Weights of a small multi-label image tagger: moe top_k, soap at rate 0.0023.
Rows from expert 3 of block 3, named by matrix and row number. Rows with one number belong to one neuron. Each number is 128 + 32 x the weight over its row's rms, rounded and kept within 0 to 255. All counts start at 0. After the name is the row's rms in percent of the matrix's.
# gate: expert gate (model.blocks.3.mlp.gate, 4x256x256), inputs 0-127
# up: expert up (model.blocks.3.mlp.up, 4x256x256), inputs 0-127
# down: expert down (model.blocks.3.mlp.down, 4x256x256, transposed), outputs 0-127
gate.113 115 [128 128 128 218 128 128  71  59 128 128 128 128 128 208 128 128 128 128 128 128  72 128 128 128 187 128  65 128 128 128  78 128 220  92  77 196  87  46 128 128 171 128 128 128  91 128 128 128 128 128 155  55 128 128 128  75 167 159 128 128 128 128 128 128 128  92 128 207 128 159 214 128  88 216 128  51 128 170 176 128 152 128  88 128 128 128 102 128 146 128 128 128 128 128 128 103 128 128  67 128 128 128 220 173 128  70 170 128 113 128 128 128 128  84 128 223 128 128  65 184 128 128 128 128 128 175 128 128]
up.113 112 [128 128 163 128 128 128 128 128 128 128 128 207 136 128 128 189 128 128 128 128 128 168 128 128 171 101 128 128 128 128 128 128 135 128 128 128 175 128 128 128 128 128 128  97  30 162 128 128 128 128 128 128 128 128  82 108 128 128 128 128  88 128 128 128 128 115 103 128 128 128 128 121 128 201  77 116 128 128 169 128 128 128 114 128 128 128 128 128 128 159 175 164 128 128  94 128 151 128 128 128 127 128 128 162 128 128 216 167 128 128 128 128 128 128 128 128 128 128 126 180 128 185 128 128 128 193  67 128]
down.113 112 [ 42  40 157 128 199 128 128 128 112 165 125 128  48 128 128 128 128 128 185 128 128  98 255 128  33 111 128 128  68 103 128  71 128 128  65 176 128 128 128 128 128 128 128 128 128 128 128 175 128 175 128 128 185 128 144 128 128 128 128 128 193 128 128 128 128 152 128 128 128 160 193 128 128 127 128  93 128 128 128 160  97 106 128 128 128 148 128 128 167 128 128 128 128 128 128 177  16 128 128 128  79  87 128 128 131 128 128 128 128 128 128 208 128 128 128 145 155 128 128 151 128 128 128 196 128 128 128 128]
gate.114 069 [128 128 128 182 128 128 128 128 128 128 128 128 128 128 128 128 128 128 128 128 128 120 128 128 128 128 128 128 128 128 128 128 128 128 128 128  48 128 128 128 128 128 128  78 128 128 213 128 128  63 203 128  31 128 128 208 128 157 128 128 128 128 128 128  68 195 128 128 128 128 227 142 128 128 128  56 128 128 103 128 186 128 128 128 128 128 128 128 128 128 128 128 128 128 181 143 222 128 128 128 128  52 252 248 221 128 128  62 128 128 128 128  65 128 120 128 128 128 128 184 128 128  72 201 128 128 128 128]
up.114 062 [128 128 128 128 128 128 128 128  26 128  20 163 128 128 128 234 128 128 128 128 128 109 128 128 128 128 128 128  95 128 128 128 128 128 128 128 128 128 128  70 128 128 128 128 128 128 128 128 128 128 128 128 128 128 128 128 128  47 128 128 128 128 101 128 128  60  12 128 128 128  53 128 128   8 128 128 128 128 128 128 128 128 128 195  24 128 128   0 128 128 128 128 128 128 128  62 127 128 128  80 128 128 128 121 128 128 128 128 211 128 128 128  96 107 128 128 128 128 128 128 128 128 128 128 128 128 128 128]
down.114 092 [128 128 128  78 128 128 128 128 128 216  46 128 163 128 128 128 128 128 128 128 128 168 128 128 171 128  38 107 128 113  32 128 128 199 128 128 128 128 128 128 128 128 128 104 128 128 128 169 127 130 107 128 128 128 128 128 128 128 235 128 128 128 128 128 194 128  68 128 173 128 128 128 109  43 128 147 128 128 128  56 241 128 128 128 128 128 128  24 128 160 128 172 198 128 128 128 128 128 128 128 115 209 128 128 128 128 128 128 128 128 128 128 128 128 128 117 128 128 128 128 128 128  58 156 128 128 128  85]
gate.115 083 [164 128  92 128 112 128 128 199 128 200 128 128 128 190 128 128 128 104 128 107 128 236 128  92 128 126 128 128 208 128 128 128 128 184 128 128 128 128 128 128 195 128  77 128 104 161 203 128 128  59  28 128 162 128 128 128 128 128 128 128 128 128 128  64 128 128 128 128  71 128 128 128  61 128  93 128 128 128 128 156 216 128 128 128 128  57  68 128 128 232 128 227 128 128 128  68 128 128 128 128 128 128 164 128 128 128 153 128  63 128 128 128 128 128 128 128 128 128  82 128 128 128 128 128 128 178 177 128]
up.115 069 [128 128 128  11  75 128 128  91 199 206 128 128 128 128 215 128 128  72 128 128 128 162 128 128 128  29 128 128 191 128 128 128 128 128 128 208 128 128 128 128 206 128 128 128  41  44 128 128 128  82 128 128 128 128 128 176 153 128 128 161 228 128 132 128 128 128 178 128 128 205 128 186 211 128  63 128 128 128 128 183 128 128 128 104 128  91 128 128 128 128 199 128 128 157  83 128 128 128 128 218 128 128 128 128 128 128 128 128 128 128  91 128 128 128 128 128 128 128  94 128 128 128 128 128 128 128 231 128]
down.115 102 [128 128 128 128 128 128  91 128  70 128 128 194 128 128 184 128 128 182 128 128 128 128 128 210 183 128 128 179 128 128 128 128 128 128 128 128  48 128  74 128 128 128 128 128 128 128 114 128 236 128 174 128 128 168 128 128 128 128 128 128 128  91 128 128 128 211 181  64 128 128 128 128 147 128 128  53 128 128 128 128 128 128 110 128 149 128 128 128 128 188  36 128  56 128  78 128 128 128 128 128 216 128 128 128 128 128 128 128 216 128 128  72 128  53 128 128 128 113 173 128 128 128 180 189 128 128 192  69]
gate.116 125 [ 88 120  88 128 128 158 128 128 128 216 128 128 128 128 128 173 128 108 128 128 102 128 140 104 193 183 128  98 218 128 128 128 185  46 128  73 128 128 128 156 104 160 128  77 144 131 128 128  40 128 128 128 128  78 107 115 128  85 128 128 187 128 128 108 168 149 126 191 128 128 128 128 128 128  89 102  86 155  84  49 128 128 159 128 120 128 128  91 128 128  79 137 144 128 128 128 159 128 128 128 128 145  91 163 128 179  91 162  96 128 128 123 167 128 172 195 169 175 128 128 139 128 128 123 128 132 161 128]
up.116 116 [107 107 110  66 208 128 128 128 128 135 128 128 150 128  69 196 183 128  57 128 119 103 128 128 128 184 100  74 224 128 128 128 186 119 128  69 151 128 128  59 128 128 128 128 193 128 128 166 112 114 128 128 128 128 128 128 128 128 191 128 160  85 128  31 128 128 128 128 128 151 166 128 128 128  83 128  94 128 128 128 128 128 128 128  94 128  91  86 128 128 113 193 128  96  47 128 166 128 130 128 103 174  65 128 158 182  86  93 128 128 164 117 186 128 191 128 128 128 128 128 128 128  87 147 128 128 128 128]
down.116 092 [128   0 128 128 128 128  79 128 128  73 128 220 128 128 128 128 143 128 128 128 128 128 128 103 128 128 128 128 128 128 128 128  75 128 136 153 128 128 128 128  56 128 128 128 128 128 168 128 128 128 128 128 128 128 128 128 128 182 128 128 156 156 128 170 128 195 128 128 128 128 128 128 188 128 128 128 205 128 175 151 128 128 128  83 128 128 160 128 128 128 128  90 128  62 128 128 128 230 182 128 136  60 128 146 128 128 128 128  98 128 185   0 128 128 128 128 128  37 128 148  97 128 128 128 128 128  72 128]
gate.117 122 [167 128 173 178  94 128  46 128 180 128 128 128 128 128 128 128 128 128 128 128 128 227 128 100 128 128  85 128 128 128 128 128 128 128 128 128 128 128 161 128 128 128 128 125 128 128 223  65 162  71 151 128 128 128 128 128 128 143 128 128 128 128 128 128 152  81 103 128 107 128 128 167 128 165 128 128 106 206 128 143 255 192 128 128 128  76  68  58 128 177 128 128 128 168  65 128 128 128 128  68 128 128 183 162  90 128 128 162 128 128 195 128 128 128  83 201 128 128 128 166 170 128 128 128 197 165 128 128]
up.117 125 [128 128 128 155  71 128  61  63 128 128 128 128 128 128 128 128 159 128 128 128  95 232 105 128  71 128  37 128 128 128 128 128 128  87 128 128 128 128 128 128  37 128 128 128 128  97 157  36 195 128 128 128 128 128 128 128 128 128 128 128 128 128  60 166 128 128 128 128  67 213 128 155 144 128 171 128 128 227 128 128 128 185 128 128 128 128  98  62 159 128 128 128 149 190 128 128 128 128 141 128 176 128 128 128 128 128 128 128  89 128 128 128 128 128 128 191 128  59  87 128 128 186  68 128 157 128 128 151]
down.117 104 [128 128 128 128 100 128 128 128 128 240 230 128  69 128  63 194 128 213 128 191  82  69 128 128  53 128 162 128 128 128 207 128  66 152 128 128 170 186 128 128 198 128 128 128 128 128 164 128 128 128  95  18 128 128 128 128 128 128 128 179 164 128 128 128 128 128 128  58 157 128  77 128 128 128 100 102 102 128 128 128 146 201 189 128 179 128 128 128 162 203 128 128 128 128 128 128 128 128 128 128 128 128 128  94  99 162 128 128 128 178  88   1  68  76 128 170 128 192 197 109 128 128 202 153 128 160 128 128]
gate.118 130 [243 128 106 138 128 128 128  63 128 128 128 128 128 178 140 128 149 128 184 128   1 128 128 128 128 128  93 128 128 175  74 128 128 128  64 145 128 128 103 128  75 128 128 128 128 128 206 128 128 128 128 128 128 128  91  34 176 165 128 128 115 128 128 128 128 128 128  75 128 193  74 108 128 188 128 128 128 128 197 128 177 128  99 180 128 128 128 133 128 128 128 128 170 189 128  39 128 160 128 128  78 128 128 128  69  63 160 128  78 128 128 128 128  99 128 128 166 128 128 128 152 171 128  90 128 128 128 128]
up.118 116 [ 57 128 128 128  98 128 128 169 128 128 128 128 128 128 188 128 128 128 128 128 149 128 128 128  62 155 128 128 128 128 128 128 128 128 128 128  84 128 128 128 128 128 128 128 201 128 128 128 146 128 119 161 185 128 157 128 128  73 128 128 128 128  60  52 128 128 128 128  76 128 196 128 128  74 128 128 128  63  45  90  34 128 128 128 128 181 128 128 198  74 128 128 128 128 199 128 186 128 128 128 230 128 128  14 178 128 104 128 128 128 128 128 128 128 128 128 128 128 157 128 128  26 128 128 128 128 128 128]
down.118 094 [128 109 128 128  22 147 128 128 128  15  49 192 128 128 173 128 128 128 128 105 128 128 128 128 128 128  61 128 128 184  92 204 128 128 128 128 128  84 128 205 128 128 128 128 118 128 128 128 128 128 128 128 128 128 128 128 128 128 128 128 128 128  28 128 128 186 128 128  75 128 128 128 128 128 128 128 128 128 128 128 128 128 128 128 164 128 128 128 128  88 128 128 128 128 128 128 128 197 128 128  63 128 128  46 128 222  87 128 128 128 165  58 128 128 128  44 178 128 128 128 128 128 128 128  82 128  51 128]
gate.119 066 [128 128 128 128 128 128 128 128 128 128 128 128 128 128 128 128 128 128 197 177 128 239 128 202 128 128 128 128 128 128 128 128 128 128 128 128 128 128 138 128  50 128 128 128 128 128 128  21 128  95 210 128 128 128 128 128 128 128 128 128  29 128 128 158 128 128 128 245 128 128 128 127 128 128 221 128 128 128 128 128 128 128 128 128 128 128  74 128 128 128 128  21 128 128 128 196 128 128  70 128 210 128 128 128 128  34 128 128 189 128  76 128 128 128  42 128 128 128 128 128 128 128 128 128 128  80 128 234]
up.119 068 [128 128 128 167 128 183 128 128 128 128 128 128  93 128 128 128 189 178 128 128 128 128 128 185 128 196 128 128 128 211 128 128 128 191 128 128 128 128 215 128 128 243 183 128 128 128 128 128 128 128 128 128 128 128 139 128 128 128 128 128 128 128 128 128 128 128 128 193  91 128 128 107  73 128 171 128 128 128 188  38 128 128 128 128 128 128 128   0 128 128  93 128 128 128 128 128 128 128 128 128 128 128 128  42 128 128 128 173 128 128 128 128 128 128 128 255 128 128 128 128 128 128 128 128 128 128 128 128]
down.119 089 [128 128 128 128 128 128 128 128 201 128 128 128 128 128 142 128 128  81 128 128 128 128 128 128 128 179 128 128 128 184 128 128 128 128 128 128 172 128  65 128 128 128 128 128  47 184 128 128  88 128 128  82 128 128 128 128 128 128 128 128 128 128 128 186 128 219 128 128 128 128 172 128 128 128 128 128  58 211 128 182 128 128 128 128 128 128 128 128  28 128 157 128 128  84 128 128 128 128 128  50 171 128 128 128 128 128 128 128 161 128 128 128 128 128 128 128 128  83 128 128 128 128 128 128 205  72 128 128]
gate.120 057 [128 128 255 223 170 128 128   0 202 172 128  63 128 191 128 128  55  66 128 128 128 128 128 128 128 128 128  14 128 128 128 128  76 128 138 115 128 128 128 128 128 108 128 128 128 128 168 128 128 128  99 128 128 128 128   0 128 128 159 128 128 128 128 128 209 128 128  69 128 128 128 128 128 128 128 128 128 128 218 128 128 128 128 128 128 128 128 128 128 128 128 128 171 128 128 128 128 128 128 128 128 128 128 128  70 128 128 128 128 128 128 128 128 128 128 128 128 128 128 128 248 128 128 128 128 128 128 128]
up.120 050 [202 128 128 128 128 128 128 128 128 128 128 128 128 128 128 128 128 128 128 128 128 128 120 128 128 128 128 117 128 128  17 128 128 128 128 128 128 128 128 128 128 128 128 155 128 225 128 128 128 128  45 128 128 128 128 128 128 128 128 128 128 128 128 128 128 128 128 128 128 128 128  66 128  65 128 162 128 128 128 150 128 128 128 128 128 128 213 128 128 128 128 128 128 128 128 128 128 128 128 128 128 128 128 128 128 128 128 128 128 128  29 128 128 128  38 128 172 128  77 128 113 128 128 128 128  70 128 128]
down.120 085 [128  65 128 128 128 183  53 128 128 128 128 128 128 128  66 128  37 128  83 128 128 197 128 109 128 128 128 128 128  99 128 163 128 128 128  25  11 128 128 128 128 201 128 128 128 128  33 128 128 128 128 128 128 128 199 128 198 128 128 128 153 128 128 128 128 128 128  67 128 161 128 117 128 128 128  84 128 128 128 128 128 128 128 128 128 215 128 128 128  95 128 128 219 128 128 128 128 128 128 128 128 128 128 192 128 128 122 128 128 128 128 128 128 128 128 128 128 192 179 102 128 128 118 128 128 128 213 128]